config.toml
hop_length = 160
spec_augment = true
win_length = 512
targets = ["emotion"]
fused_qkv = false
bias = "none"
shampoo_beta = 0.99
eps = 1e-08
adamw_lr_other_params = 0.00091
epochs = 149.4
final_lr_fraction = 0
Rows from block 3 of a small sound classifier, named by matrix and row number. Rows with one number belong to one neuron. Each number is 500 + 40 x the weight over its row's rms, rounded and kept within 0 to 999. All counts start at 0. Numbers have three digits each. After the name is the row's rms in percent of the matrix's.
After each neuron's rows are labels from the 100 clips, of 14848, where the neuron reaches its highest value: "strongest on" is what is common among them. Only what is clearly more common there than usual is listed. The data: acted Russian speech (Dusha).
# fc1: MLP up (model.blocks.3.mlp.fc1.weight, 768x128), inputs 64-127
# fc2: MLP down (model.blocks.3.mlp.fc2.weight, 128x768, transposed), outputs 64-127

fc1.392 085:539524466512518510501477445512524532476525553521508498527471526428533473482526476536497436480498422468468490509601431469462538462557499568554595485532494515504527528534504483541456526549510491
fc2.392 080:509522494473380548473440493546534488556491502498473522530442500464456457532441456557611442525511476514516587497482508473515492451520502524533502475489460513507509503543507547457431532503504421
strongest on: emotion: sad

fc1.687 101:455553531490467575523579508483530551440528464459479509473514490459474501511456408511492535499475500437473472385525488428466574560514478535557489467479483482541467475446519467464494523444439475
fc2.687 085:516522451476427488492516526539495506473473466428477506520542478496473526542458479482528460527523521418527559489511548591496476499518477466551460537535515392484467440529470502550511536467479424
strongest on: emotion: sad

fc1.416 084:461449515552500457558459508543498468541488515483468507543531509516505471446536516485418412521439413458533547494517395567475566495540478493500505517515475504508521411444456493516555481429424524
fc2.416 094:485520478459402497498445572531565509500476413447512537477486490538398529509519521532555522518419485518568506555523498507511519523514494462510517506525532516505493496557519510533461520463519482
strongest on: emotion: positive

fc1.106 104:499419565469456500503518507489512432534427520463540540460480526503466403520515543446527541473469494560470525532511536500496503526548505540513518551437515466529478536587512465476504521480574477
fc2.106 097:450539487542411481526462494499524426521475515507507466541493496530434519467513487495565484521493431414531538514485544531479535515498512453468534465550493491496488436514559502538464501460509434
strongest on: emotion: neutral

fc1.469 104:462469490485540532494485454490506407429569498532454513530433454484473491527513472502534505460543439491522478574556450531422543502549522495506529438527484458491450552562424512532549473520548566
fc2.469 098:489525568468452482564546481585523432451422461491515528539546522513529428502518489467535527469469549512465508376482530566521502543506519455503444483507440486534451461494489491508471525495498480
strongest on: emotion: positive

fc1.557 118:565536470519443531453558478556484432424471458517521445514524473484509551466486534536581487489475533499499487494463566485516443544443418440519550633538480470493484490569512559514481436483555455
fc2.557 108:544519454534524502419500462562486474549484460448488475554473473490545472537472487525514474510453504500537470508447551431488420483486462542519433531567477514522517535423477493468482455491436434
strongest on: emotion: sad

fc1.482 107:485486437538454540450463519522480544480493460539474440540542501603543464488504540498529525502487462489475605432482511497464475493550468436468501454496491495484491530457451524549445527545522517
fc2.482 105:537458431505448446541486528525436485544500459469527555528419459487514518520437514564525431511474506531493529477555507482537564491511493517470491493501549487518432513442440538557608499504491492
strongest on: emotion: positive

fc1.658 098:467501453469464497467487476474422460509509536440436460545514518439485540506541546562477510546538513485472525500527555524438481535523490477438536452507470516540571538510523466475536484538538566
fc2.658 097:434545460556336539541509479500520481466496529478486479519489573545408484568493464546560478487495539520518469455478475507508524503481512515544507482497525493541494524510506539470468497497517472
strongest on: emotion: sad

fc1.648 078:490497454572498458551494531455539520489551525520462535587618460437534521541440520493530478439421464511486496462461496493432491528486504415459505507446506513489476448502411511499537485441534546
fc2.648 100:505561485520337458552434540525527431533506483475495519499481485504435584501454513495585511490451491498511539553548509471477497457487541456475531491519476532496483522536528527527495495486499500
strongest on: emotion: angry

fc1.300 106:498477559536516436501432450468464466546480482466536559540539539508495510495479438511575515582528517501557475534446573424504502465557560504483492462537433558555491496537540478477451472490482492
fc2.300 100:518506517458419444463521548556488505550533524491461518474466505510485492560518475464477593504476515432516492495486514569517427454501518524515503535488489541557479547564488513481431566535585418
strongest on: emotion: sad

fc1.762 100:546514501525540529512473483565535545485433495562406474476521497511535518534432471455513488425472421479490493532452476506512460541521541535527512569543545499549455534466489513503423464516516484
fc2.762 086:534535433443486523505477465532497455565535418495517539492485480498484482523431494513549473516458532501558452536456491499498573452454501498498484473544422512489444466438525504448527500488409509
strongest on: emotion: positive

fc1.188 105:474454488501511524443412544406499410499429505508431503517441426468535488559462484560507466538547484402549514434430470565435531486554449476531486548535611539502511478534469483511517477496516521
fc2.188 090:472450479429518517491451513476530420408502533547505499476477584421480491469457475465553465520506491494522511530512520514446536479477503530526481464560472515475524473470520411479456521443518511
strongest on: emotion: neutral

fc1.255 100:590537509577555474559466525504490510542516510524540469419512511530473518618535530479459500482460472481513510581522476479450567418484485501573516531534530481494447495502491501483604482530483533
fc2.255 102:447505542504562424478494487509449461484461467532563454556464509515487545406570492501461526587476587451438445511483449501453485532554513484485505441543492477493551519466504463582489532446462513
strongest on: emotion: positive

fc1.366 119:484530536498531440557457476580488518472495524507516502461530466476466503575492490540598486571535520457464481495437518457477563548419483502453508501471502471506531490492427439464531497547509470
fc2.366 113:544464503509509482498587522485433496460452454525571494458487569544508539489483510490559480487531544541544502471465488437516504445490458431455494451504473507531495483475446475429543562494522530
strongest on: emotion: neutral

fc1.113 109:454465492457488563481495513481486552535497469434484520515551425593498526539513497557509499422462487525506489522419443497462516433527529519570492494537529511469627485513557439530446541535508530
fc2.113 091:462538484525457518471483508541538578466506499480485522547513553528491513521543500477548488474476557456489532495465525555515479499520540520521515484474468531477535550546459572525499553500606466
strongest on: emotion: angry

fc1.717 113:502464515523478524528533444495585557531478543493396559457563485501525493526483469478535511542487467502431492498437537495515489492552520499497432503503519401460496547493525432521547590544527509
fc2.717 105:538433563494540468540510509471460510428485510466577519493588358539545473476507447578455503546539474572473499473477505458492498527499532517454512470554458541495464490457551484486487548561518507
strongest on: emotion: angry

fc1.753 083:485505502452538530490496578518468515501514509514483533469533434537502511459470482440473522425489519492489509476501501528443523480512476501483467522536456489443544571568423576450495469508416485
fc2.753 090:468531519519333506473461570577548463513443447481517508518526550561443531537440524563522543494441514480541505572513494519505509484490518482518519498543492534486509498481494514536485439450554501
strongest on: emotion: angry; emotion: positive

fc1.589 106:531485583528495519566537486530385547498484376489520523468530478516505457512473485536500524555503549534492467518473516450474554507533444541463503493568479416488489508462496494524492463487588440
fc2.589 106:509467514523508499500482506534535557536448454471535510498549465489577527543443566575469482488541517489474410423477554488422499511505518523500485457469563539585544493466525494533517526495503490
strongest on: emotion: sad

fc1.91 086:537494499527484491526519512494481497485507568524436558466524510458530469520486497462558473553602514551523552521498513431484528483542577547525494524487465570534515402518470522453511528439538495
fc2.91 104:495513461552377473558439530481567471547469481530498525519496482528467557554521500550525488474395528521506463480505486508501481472516563457504522486515467492509476499523569484530467499457480536
strongest on: emotion: sad

fc1.59 102:546495418540454406489533439519579435532476487501486524484498524480513520522484550509485474545532506534406462423557477498430443548457423498480502509482498504494500564520501463527515491504509540
fc2.59 091:501440494514445504511521550498457489478518538471513482457477469478438533436506544471549568465510477446547439512520551415460464503528534445463482552497544464505525504466482472478521546454533592
strongest on: emotion: neutral

fc1.321 112:467502408491475481531454535523471500423522565486464479522538513475521515521490521537447449475540466458506478489489471557516487536464429472514488554476557510486474468529483483477468513535542463
fc2.321 102:466457479473452464536531488511469503448488532542449527576453578476479500510479499526571535522522409525538510540530517548466481465447462483560474516444439525448437489506528513477519488432451438
strongest on: emotion: neutral

fc1.398 086:521602457568611487505423490499477479508441493502468541470486455580495507581503475482444570480505551478488450580504456552480483529571451483518425494466491526473476501497558529521573504533438471
fc2.398 091:479522475492387514472479546590530482561537445468521520517531534584430480522424488585544526539469508491546519543490538485518491552429476436503548491516514493511502476560484563563490492391507475
strongest on: emotion: positive

fc1.339 099:550472445418468453416463572498471476511436495565485477534466574506558474466460549472536483530526441554527469521499448487468531594480487516509485570527519516461448530487564476456486503460509550
fc2.339 105:526455568486435435508518556484412492510515483478534542475521441493473499523523473497539513513517570518491502520461510466523497524507509500462511480531534460516491462551503506570444566504534502
strongest on: emotion: neutral

fc1.313 104:488453491528436417481451465521468464523488486504442509523432520547518497465471492560509487463578463483452523429448465461518504537447532471564588520504484462478437466512511499605572465523486601
fc2.313 094:568499548567484486484484570491518458475488479553481522442438506425500470502453467509569441460553441518569508502498483496516507447445540523497443521487551492540467492452461512515513541480484557
strongest on: emotion: neutral

fc1.677 101:481490463497520517509419591510523473482527507462519440531508526517534447449468508500536532524515507523519500449493569436520534440500524478520447543509512498530546536488456500490580534549441496
fc2.677 111:487481488517488475442570508536463554509530489419554470510497542458480434481487478543438539404555525571478518545456499507503447521486479542508506460502514508512485416488463539503529403506512521
strongest on: emotion: positive

fc1.742 114:426507483437517475465483455508537489533507544497466517554472487503530553532506493531487574500469514448489545414494398504488547419491400515516453490442479460482505433477474412469497523483513528
fc2.742 109:524474507463497484482481453580554529508538480399475447526504507493504537540481493525470468554515462519481541518454561526450549498552485452568526478534517432505437592616526397472517511498447494
strongest on: emotion: positive

fc1.2 076:452528498489445420489499576473490526513515580506523521478433559497556416534530527557552530522506486574451532497491428449497404549452427430514498443482541486469476476485510475443591483469500496
fc2.2 103:497551490538350460548384535518558432548469480504492518520500497507432547523474503545606484505472504534529488526510539511511512485496565462490523510511470534494475527521528523520515542475521502
strongest on: emotion: neutral

fc1.507 091:554534444505476492465461536489524536404501489512501369518513523522391497521505525495545540379453555464508491448537485427446467502524500543499460514544489542487499524542436503526474522512487514
fc2.507 090:426486550479465482479555476542472535451492428470434498457584464432524478505429506526520518492490545501543549563437467468453500518433425424532488495531480464499492442554481552513501422482517559
strongest on: emotion: positive

fc1.633 095:491530490455491493485509482515530448422504537539468506509427471511454578510489475474465493542455486471532472500576504527499619534496474498504376525476510492404418522498463472520478481537527495
fc2.633 099:522527568504448440496470570548497480476456528527438562481520484471465430508470459450510484520469514508516574540536507471544561519470511542545524496461456519493494546500467549479460511505571524
strongest on: emotion: angry

fc1.3 117:514525497557436421485532526518555502441490487537443513444431564584435464537553442498575494485512432507511542587460437521541483508451453507529486477523496524452474489484436513537520533543511561
fc2.3 111:488514477504540481493546489521544514511458612557481513446484519502563513495458551473486403537434491552482518461508467572470533518481509564502505444542509544408479559498462463403451524562479523
strongest on: emotion: positive

fc1.737 093:577435545485430436514488483462513457536510544569526597563476462538439526511449513469490477476541513499470543475490518493531471538489506469562568590509538536527464535494545514523560513508540515
fc2.737 082:478496545486428459474541554485540500454390508524535457573488570439443494527516496486576505478434542420481507495527543514473451538489557483427510487542539526490544514540560516511435497424572516
strongest on: emotion: neutral

fc1.544 098:543581502537470568431482467485501518473484545444525452412462439567480533476514463451487524508505464537494481536502530520514532471493533546409480524563469454470440476491474484467476541479450516
fc2.544 100:508546482504480527501464554555527547499495550486547467426501547480423520516576447487504545517471466461506492546478525477548481558482553472526475482454529516430570509526520475490510485488547510
strongest on: emotion: angry

fc1.527 120:557493531512468514571477488494539478460442513560542446430478510530534509550503454475550512557451526581479497460530508531550504412453469475550469538430517466436487484528536478465475471441534506
fc2.527 106:441511436516508510570512469540491466483447504478517457533466574467482432491513481515489570467541488526409468483488587488458578532468445465516516466452509535493564485431458488519520485443437520
strongest on: emotion: angry

fc1.435 090:561586518523479529442551527532567545505539533444459508526445451559548508517565536433442509488532505489496500457608540539488513516499497474560421492491508497440522517533470536493481483541481498
fc2.435 089:478533469474363451506438565508521507514470497475546550481512477556485539526430533543509449518425533546552458523512498516495492531465471467498500463484480465498506514456487577581438486440516535
strongest on: emotion: angry

fc1.89 103:466480501419408510499485472572503514588486450618533529594529476591453524536445484500484543580554485520458495436519487500487428497532500454514477538424534511493464577511495520476513500437538445
fc2.89 092:490523457424518458545506488458513415508468477539471486527470506498496517461510479457511498520494534474435502458471536458529448545509525540468524472492441516493504478489551502551623509479436476
strongest on: emotion: sad

fc1.686 099:477474509529497527472522552517462487494469436479484487490473427504521494534609450507534496488497558449551511612476468503512511494454494593566478449480458416537511417526526509493536479538432482
fc2.686 098:552549446489377430515419571558572463508547468522518490539469511550441534575468494523575495543430496494527554551485506539529498495526514479478500537485510546498472490523495500525457507481504522
strongest on: emotion: positive

fc1.570 112:505513545524502518458519567477500524531524559525507504519439498519416535454501508510523461526469587498474494474508507489579510472477534467512471556431485411466551499501556462515455485459513471
fc2.570 117:523489504460519489438534573479452588437493504511542500515535564535523446478571485475571463486454511460472520493497509566566470570483495533511502528483534460492452475518520454482506499495589493
strongest on: emotion: neutral

fc1.389 105:508525511467564500551490489498478458417444485434522537538512447534502573556513595474487461515515465504510540446601450502472504458518461526540487529472502542494561555448511489546543544510499495
fc2.389 106:471490521479569538453492481475497515481456514534486503505518548459509501530621491493498538551480500515475468500484463516442443450512493511474540443499474535460446532448563494518481438470468506
strongest on: emotion: positive

fc1.292 120:425486456525484470465500490523477514495522495507467486505500424531458546515559452519485503485460467542581499526562402480544528502484438515486483527490534441532461444569493555382518555485535585
fc2.292 118:467471484519554459535478481583528508468523527527518539521482510506531491472572543489539577503494588561513481513444484529542561514551488572537505551434521497504544561529428407540509473470485533
strongest on: emotion: positive

fc1.308 097:508432491497476494482431517564525523532508493579501479494543502547458458488538480435425518445542548458474555483534476518500487450477481506455461546533462446491447517496422457558450553477461526
fc2.308 100:437474527561516463460466492558490577480543519433503528513554466466523474501431520511547444535525442586513474486523430512527508563525480531580527522514509467453453544490463503429552539483457536
strongest on: emotion: angry

fc1.642 088:501536560524470526450497544509514473473451551478463489449526483568562516557535575517496448534481541436440462456452507511521499548576508452567497462444573560604454493493524476575497506461542517
fc2.642 093:489524516507390525509501523547501442469539496513510497467481498429508533484424554470532510462473429487597528556470526553454490394538518475505543460602468493468440486532491450567452495502500508
strongest on: emotion: neutral

fc1.169 101:500490481517553504490474462561488569529483539476550483583557599531535528498543553502506462517452514479487501514518427471520569503548523486537574467469431533518460535497517488483513502579526416
fc2.169 097:469550482492413543466520517501514473519544400464497518518509541454487515496438534540542478479530493519455472550505498404443516472530508466536544471584535531524486445519472487430489567565485491
strongest on: emotion: sad

fc1.116 093:524582459529567456514464495464503436488494447566471519536497491502435486530428483463509506409468504453503519404457457559407544497578511506451439485519496417497529443518427541503495477507443550
fc2.116 100:472537490443374471556449534567570430536526458486530488474531497587442588528436520512591511502475562449559509506575501480496513493426475474492455498556510495575496481530476544518484508533505524
strongest on: emotion: angry; emotion: positive

fc1.542 092:567452503490537602545485526445529495468451505436481488573574530495487531465486568513522515393495497553559573480515506507488509562525515474449509524541525551521540505489506461451478451543528545
fc2.542 090:502523485510412484545523534528554438531523517531484535487463479450473536521493510563544583474509433513552530590485487498439454469459461465467486502517539495528457497515555577541469490476503449
strongest on: emotion: neutral

fc1.584 105:484508511505482520493438523545599517526567495471518517507477490553531510564503525544499548441496498528501593427449488512508502540487514461465473500490519527420402442495522496416492566577497475
fc2.584 100:481435489523482504518471537453461504467505480559520479579491460439545498489466501491498473590571467490528510496468521459460504542562507524550498434519504482518518514506519474501534480453561504
strongest on: emotion: positive

fc1.765 094:516446556531490519444472567414477457499478460439482471492483549419490579501485517599522498525521488476484566499530454464426507500478448583452498445599543490517552509411462472479467474424474501
fc2.765 094:464575451472384477539438524506542409526485499528535460552492478497512548528528527558545551469472467455539511563489519492518509503502578498521541505498509516512471510492535544560523529490504460
strongest on: emotion: neutral