{"arch": "transformer", "input": "mfcc", "num_classes": 4, "norm": "layernorm_no_bias", "fused_qkv": false, "bias": "none", "positions": "learned", "init": "kaiming_normal", "learning_rate": 0.0019, "beta1": 0.95, "max_precond_dim": 512, "max_grad_norm": 1.0}
Rows from block 5, named by matrix and row number. Rows with one number belong to one attention dimension. Each number is 128 + 24 x the weight over its row's rms, rounded and kept within 0 to 255. All counts start at 0. After the name is the row's rms in percent of the matrix's.
# q: attention query (model.blocks.5.attn.q.weight, 128x128), inputs 64-127
# k: attention key (model.blocks.5.attn.k.weight, 128x128), inputs 64-127
q.76 099 [106  89 141 117 147 126 163 154 124  76 136 121  91 114 164 149 125 139 128 163 123 137 145 149  97  93 140 123 124 123 181 160 162  92 153 121 152 121 120 198 105 133 145 134  80 150 150 115 120 112 126 145 123 116 144 165 105 122  86 132 150 106 117 122]
k.76 105 [186 158 143 132 147 150 107  82 167 174 118 172 132 147 120 149 130 142  93 149 121 116  99 119 113 100 171 131 169 142 129 116 132 141 111 130 136 152 107 132  95 129 150 136 134 132 181 109 106 157 105 129 110 134 105  81 116  79 139 138 123 103 193 142]
q.77 086 [120 101 109 167 111 129 121 101  79 119 109  97 131 106 156 135 108  78  88 136 136 150 120  99 156 129 133 135 129  87 114 128  88 117 116 131 110 151 131 137 111  84 105 148 133 109 138 101  98 109 139 123 129 145 149 143 146 133 164 176 141 128 136 107]
k.77 081 [145 111  96 135 132 121 120 146 121 189 121  84 112 127 138 101 130 143 129 110 110  83 111 147 123 136 101 112 117 151 129 165 151 131 128 122 170 111 122  67 144 104 154 110 107 155 108 149 142 148  89 121 148 100 122 139 123 125 157  81 149 140 144 143]
q.78 088 [156 130 174 131 134 139 156 155 132 117 144 147 140 119 127 126 115 104 124 132 119 106 128 132 144  80 125 119  91 170 109 136 112 149 150 185 114 134 140 146 172 113 171 154  97 162 194 149 169 141 130  91 111 110 162 125 107 124 128  96  99 101  95 145]
k.78 104 [144 163  97 118 108 149 139 146 180 122 154 175 136 146 130 136 112 115 150  78 144 112 170 166 106 115 122 130 126 123 105 155 112 137  80 130 141  99 126 122 117 137 115 136  80 145 135 143 137 127 141 171 138 136 178  94  92 127  87 130  75 111 132 114]
q.79 093 [147 165 117 126 151 193 127 140 129 130 127 157 127  72 132 110 106 143 121 117 150 117 140 122 120  86  92 110 143 127 169 162 107 105 140 127 132 150  93  74 143 143 113 112 162 156 151 150 109 118  81 155 149 134 154 137 158 129 132 142 123 115 126  96]
k.79 097 [102 116 144 107 105 125 131  79 134 109 124 168 153 106 147 146 147 151 167 102 135 149 113 145 118 141 118  80  84  97 116 132 119 126 152 150 100 150 147 120 109 105 153 151 101 128 153 122 157  91 155 117 173 112 112 100 140 143 185 123 163 133  71 113]
q.80 096 [137 137 166 134 132 118 118 137 129 121 125 172 121 162 143 112 118 152 162 137 123 146 138 127 158 148 137 131 126 197 128 101 142  90  89 133 157 133 123 173 119 119  87 166 160 147 141 147  65 143  97 127  68 126 105 127 130 146 118 174  90 108 155 115]
k.80 100 [133 120 129 120 146 134 118 144 137 160 143 128 136 126 171 135 104 170 137 128 108 116 150  87 148 131 117 107 172 142 145 122 116 116 116 111 117 162 102 144 145 130  91 120 126  88 136 124 121 113 116 145 201 118  89 138 154  78  87 100 116 122 109 135]
q.81 099 [128  96 150 157 110 134 148  80 145 132 104 142 135 134 139 155 100 117  67 182 167 142 153 148 144 124 150 144 160 143 142 106 141 154 115  98 132 118 130 165 142 109 139  95 115 126  83 107 150 133 118 101 113 156 131 175 124 127  78 176  90 134 112 119]
k.81 101 [120 118 143 139 118 167 123 136  99 125 143 103 112 118 129 106 115 157 120  99 121 120 131 122 133 135 131 119 137 177 153 139 137 126 119 170 142 114 156 161 177 148 142 127 131  86 135 141 100 125 108 172 178 127  75 144 101 165 112  62 119 155 111 130]
q.82 099 [146 140 111  89 103 136 133 116 152 112  89 131 104  88  91 119 110 132 120 141 135 149 128 108 107 147 163 183 151 114 165 138 125  96 105 176 139  96 115 129 124 128 149 145 136  83 153 155 187 109 142 141 162 125 166 119 142 118 131 164 127 136 153 110]
k.82 104 [150 110 136 117 125 112 151 146 115  89 146 108 133 134 125 106 120 185 125 154 125 139 106 158 154 103 128 157 135 150 122 107  98 127 116 177 150 121 149 165 142 157 113 184 119  85 119 139  78 121 168 132 158 164 141 129 133 134 127 146 123 148 119 134]
q.83 107 [ 90 142 105 140 101 179 119 107 103 126  88 141 148 164 139 160 115 132 133 111 128 127 114 147 103 135 136 158 127 113 131 118 110 147 149 125 109 101  77 109 137 164 115 132  82 165 140 138 114 115 107  73 160 137 155 101 121 120 107 120 126 110 119 114]
k.83 108 [121 113 151 107 103 139 145 108 145  83 134 112  92 131 139 152  84 116  85  93 138 137 129 113 136 133  94  90 126 121 100 131 109 120  94 161 125 146 100 116 124 123 129 148 141 120 124 116 153 122 111 124 114  95 176 111 163 113 126  98 154 179 148 129]
q.84 098 [126 123 145 141 156 168 150 118 148 161 151 109 112 135 122 124 118 150 103  92 141 120 107 135 131 124  88 132 138 127  88 123 130 135 113 128 118 127  88 141 111 142 142 137 104 112 124 119 161 149 141 112  86 197 172 163 107 114 150 134 112 125 141 157]
k.84 098 [163 120 144 136 142 147 109 103 111 122 152  90 127 134 157 121 106 171 118 121 116 138 103 120 111 111 102  81 137  88 155 147 197 138 105 125 131 145 127 156 111 112 138 158 128 130 188 155 133 107 106 124  71 130 149 149 119 135 119 115 156 175 100 144]
q.85 096 [114 148 108 143 102 124 131 141 135 122 126 145 142 187 113 126 135 144 134 138 100 156 159  98 148 143  63 105 131 145 121 128 120 117 123 146 141 108 110 137 128  91 153 123 154 145 167 149 127 116 137 151 121 157 153 148 155 116 125 149 144  78 130  87]
k.85 097 [163 125 145  98 114 166  88 120 157 141 128 112 154 113 122  97 145 108 141  68 132 135  98 162 117 143 126 118 100 133 107 128 154 144 103 119  90 156 131 129 161 117 138 160 117  95 123 178 136 117 163  99 146 162 165 139 143 151 114 128 127 111 136 100]
q.86 094 [133 104 113 141 126 123 107 166 127 122 123 106 113 132 124 139  80 104 142 121 155 113 112 166  75 102 151  90 126 135 127 106 147  90 121 137 134 132 127 129  99 113 123  95 206 100 117 124 148 152 111 125 131 129  88 165 134  88 125 140  93 119 132 100]
k.86 097 [135  84 159 159 122 171 186 149 119 109 149 105 153 111 140 118 105 143 122 134  87 129 123 156 154 166 129 147 125 130 117 116  96  97 129 103 137 135 110 140 128 152  84  98 111 165 129  89  85  86  92 126 142  98  93 140 107 120 189 145 122 117 142 125]
q.87 094 [164 115 141 126 127 127 166 146 156 111 139  97 151 178 128 146 123  78 133 114 123 100 167 129 122 133 117 163 141 116 146 101 161 144 162 137 132 140 142  96 113 103  97 113 154 155  89  84 148 130 143  94 137 170 142  94 131 109 114 100 117 162 143 123]
k.87 100 [140 139 126 164 118  95 138 131 148 104 153 109 138  86 107 157 103 142 145 200 126 143 111 140 172 135  94  90 135 123 134 150 105 117 159 128 106 101 140 126 119 121 124  98 116 114 115  92 113 107 125 102  67  82 166 154 104 162 109 139 115  98 140 163]
q.88 096 [114  88 144 168 131 130 134  72 144 123 110 145 104 150 138 117 148  90 126 110 147  99 110 137 132 135 145  93 131 138 121  94 105 121 137 141 111 121 110 155 136 171 135 119 124 170 147 139 141 162 175 112 151 156 176  88 117 172 160 115 146 160 120  79]
k.88 105 [ 90 136 117 152 112  99 189 106 103 180 150 171 125 150 137 128 111 154  96 134 149 122 143  81  99 114 107 134 126  92 104 193 147 131 153 144 115 163 122 125 140 144 126 160 114  97 113 175 152 104 122 127 105 108 144 190 167 126 142 138 143 142 163 140]
q.89 102 [134 146 144 154 189 125 137 128 165 171 104 124 138 118  89 106 116 142 122 124 133 137  68 141 138 146  95 140 203 144 131 147  97 162 106 150 112 165 134 151 135 130  97 136 121 124 132 112 126 111 131 134 135 130 131 125 170 144 141 101 134 155 154 142]
k.89 103 [163 156 120 129 126  89 100 162 124 126 111  88 148 139 129 136 103 148 153 146  99 128 124  85 103  92  78 140  89 118 140 121 150  88 134 152 164  88 139 106 108 107 155  98 124 146 132 155 163 102 123 134  86 130 158 105 100 137 120 134 114  90 109 147]
q.90 097 [132 139  98 141 129 127 137 105 136 130 185 141 173 171 174 129 153 130  99 150 122 150 163 139 121 127  91 105 130 114 128 143 125 121 137 141 142 150 157 106 151 133 134  94 140 179 103 154 115  91 131  91 163 107 170 120 194 157 174 126 133 102 170 169]
k.90 097 [129 162 112 123 136 120 154 119 120 109 126 163 132 137 143 130 150 154  90 126 135  79 111 116 128 153  87 139 124 108  61 137 161 111 136 137 102 156 140 126 145 203 135 117 148 123 103  95 137 129 124 144 143 124 152 105 122 124 152 155 147 144 137 107]
q.91 088 [117 131 148 116 136 135 119 118 129 114 149 122 103 111 115 113 107 120 139 136 136  97 162 101 198 141 115  91 155 115 123 125 124  80 132 134  90 163 114 108 136 124 108 149 139 143 106 146 165 116  84 128 161 142 166 107 110 166 149 130 135 111 133 155]
k.91 090 [146 113 148 149 133  96 119 134 114 112 136 146 137 154 106  96 113 187 146 135  79 142 129 125 118 125 115 102 119 112 130 143 156 133 121 106  99 120 166 124 111 118 112 132 113 104  87 137  81 140 108 111 127 116 139 136 145 124 122 149  99 159 144 112]
q.92 092 [106 105 129 124 112  91 137 113 111 133 181 121 136  80 148  93  98 152 104 144  97 107 139 163 128  91 116 146 110 135 128 144  85 140 169 167 110 113 138 132  88 165 199 132 136 156 114 156 134 182 132 146 144  86 150 117 160 148 114 152 146 136 124 106]
k.92 097 [146 122 136 144 116 151 136 126 158 141 115 118 136 143 109 140 111  84 147 125 162 132 153 156 128 129 166 141 151 114 120 152 109 176 119 144 119 133 169 109  98 152 143 119  78 151 145 118 168 165 108 111 127 124 134  98 121 110  88 150 175 119 110 134]
q.93 096 [108 175 130 121 134 150 129  97 128 118 186  73 112 111 164 128 105 104 131 112 113 138 131 168 133 106 140 145 123 151 109 120 175 126 100 128 146 144 153 176 145 131 148 102 146  78 169 134 113 135 115 128 141 130 159 146 148 157 116 133 175 134 134  97]
k.93 099 [103 123 112 144 146 127 140 137 131 124 145 138 121 123 131  93 161 102  68 130 152 147 124  95  98 137 153 150 142 117 128 104 118 168 164 130  88 129 113 130 130 163 108 117 129 130 148 125 117 139 139 144 102 128 105 152 122 200 124 146 155 129 132 105]
q.94 100 [149 116 121 108 109 117 168 134 190 148 146 140 100 136 147 120 117 133 101 145 126 103 151 103 126 105 126 112 133 123 141 132 105 124 155 148 159 143 125 171 129 105 123 142 119 157 109 131 132  90 156 148 143 139 166  70 156  97  95 116  95 108 114  80]
k.94 101 [154 109 118 123 101 147 122  86 170 144  92 144 112 147 109 124 148 100 135 125 103 122 133 163 123 115 136 126  92 119 134 100 136 135 124 155 156 140 124 176 131 132 137 158 125 141 106 171 112 135 131 110 165 140 129 128  83 166 110 137 139 112 157 107]
q.95 092 [161 111 146 131 194  89 127 127 127 105  88 133 136 135  89 125 144 113 120 157 171  95 147 104 105 133  75 166 167 127 120 136 116 166  99 115 110 128 135 145 133 134 146 123 111 150 118 132 120 137 134 154 110 119 127  73 137 113 155 160 118 134 155 132]
k.95 098 [ 88 131 101 103 116 145 151  83 100  77 126 110 118 128 124 124  95 117 154 117 129 135 125 134 112 112 161 154 148 135 125 111 161 162 155 170 120 103 158 152 160 140 133 154  95 139 133 141 117 112 123 106 120 154 122 133 155 120  96 126 120 111 124 132]
q.96 095 [ 74 134 122 157 121 166 139 137 131  84 116  91  93  69 128 124 165 184 128 132 165  93  73 123 158 147 140 124 112 130 129 137 114 103 157 186 118 109 123 152 147 110 144 144 119 155 137 154 129 139 102 137 159 132 133 103 127 154 116 145 111 117 108 108]
k.96 093 [140 118  90  91 104 126 140 176 188 177 105 130 148 141 153 137 124 136 137 115 129 130 135 139 128 119 140 105 150  93 135  92 139 119 128 130 110 151  93 119 111 127 137 191 117  82 158  77 106 165 105 176 124 136 136 113 115 140 147 160 168 147 129 115]
q.97 092 [128 137 180 157 133 123 111 109 140 138 171 131 140 151 149  93 159 113 172 160 126 182 134  87 133  99 152 157  98 114 124 115 133 146 116 161 136 143 128 155 159 128 130 107 113 121 141 112 135 146 131 108 130 120 111 136 159 150 113 143 153 121 124 121]
k.97 091 [132 170  82 144  83 163  78 124 128 122 144 141 146 125 136 100 155 101 168  84 128 171 121 131  83 125 132 111 125 127  73 156 129 133 187 115 128 138 123 158 124 128 124 155 144 143 141  99 116 104 104 136 115 121 158 123 147 123 165 111 131 115 115 182]
q.98 095 [112 165 123 130 122  87 136 135 104 129 174 121 114 145 115 168 158 147 112 109 112 125 160 160 113 137 118 158 124  93 158 161 100  83 100 165  78 105 136  75 149 105 102 105 125 126 115  82 107 114 110 127 110 142  96 132 153 113 140 181 105 151 118 118]
k.98 103 [124 101 112 118 117  99 109 114  82 156 167 183 142 149 134  83 115 166 143 105 110 163 123 116 115 114 126 132 125 137 166 121 146 161 113 141 124 112 131 138 118 121 194 128 157 138 139  96 123  98 142  85 115 130 124 123 110 135 118 137 176 159 123 154]
q.99 102 [104 157 135 107  77 169 118 107 109 105 143 141 130 156 119 120 135  97 141 109 164 105 134 106 122  96 101 117  92 114 143 132  98 117 128 129 119 120  90 109 124 118 156 117 113 145 105 100 138  87 134 104 131 122  89 140 144 132 107 102 115 151 159 162]
k.99 098 [121 168 122 125 125 171 121  85 138 109 118 141 115 143 135 113 168 153 137 148 137 124 129 161 114 170 108 142 164 101 127 116 106 202 104 115 130 136 132 118 151 120 159 135 143 125 115 113 154 107 109  69 133 144 114 130 124  90 126 127 149 191 122 117]
q.100 104 [125 141  97 126 119 141 115 128 135 120 114 125 110 102 127  83 138 120 114 104 116 140  93 129 144 126 130 108 112 120 122 114 140 110 161 163 124  89  99 105 119 153 128  95 154  89 183 115 170 158  84 117 103 137 120 115 112 128 148 104 131 140  94  73]
k.100 108 [107 106 117 135 139 138  96 137 143 148 164 129 120 110 135  99 132 115 122 118  93 111 142 127 118 114 127 110 129 156 134  86 119 152 154 113 127 140 116 175 103 101 153 122 151 108 129 135 128 106 152 120 122 147  98 164 134 135 146 150 139 100 132  93]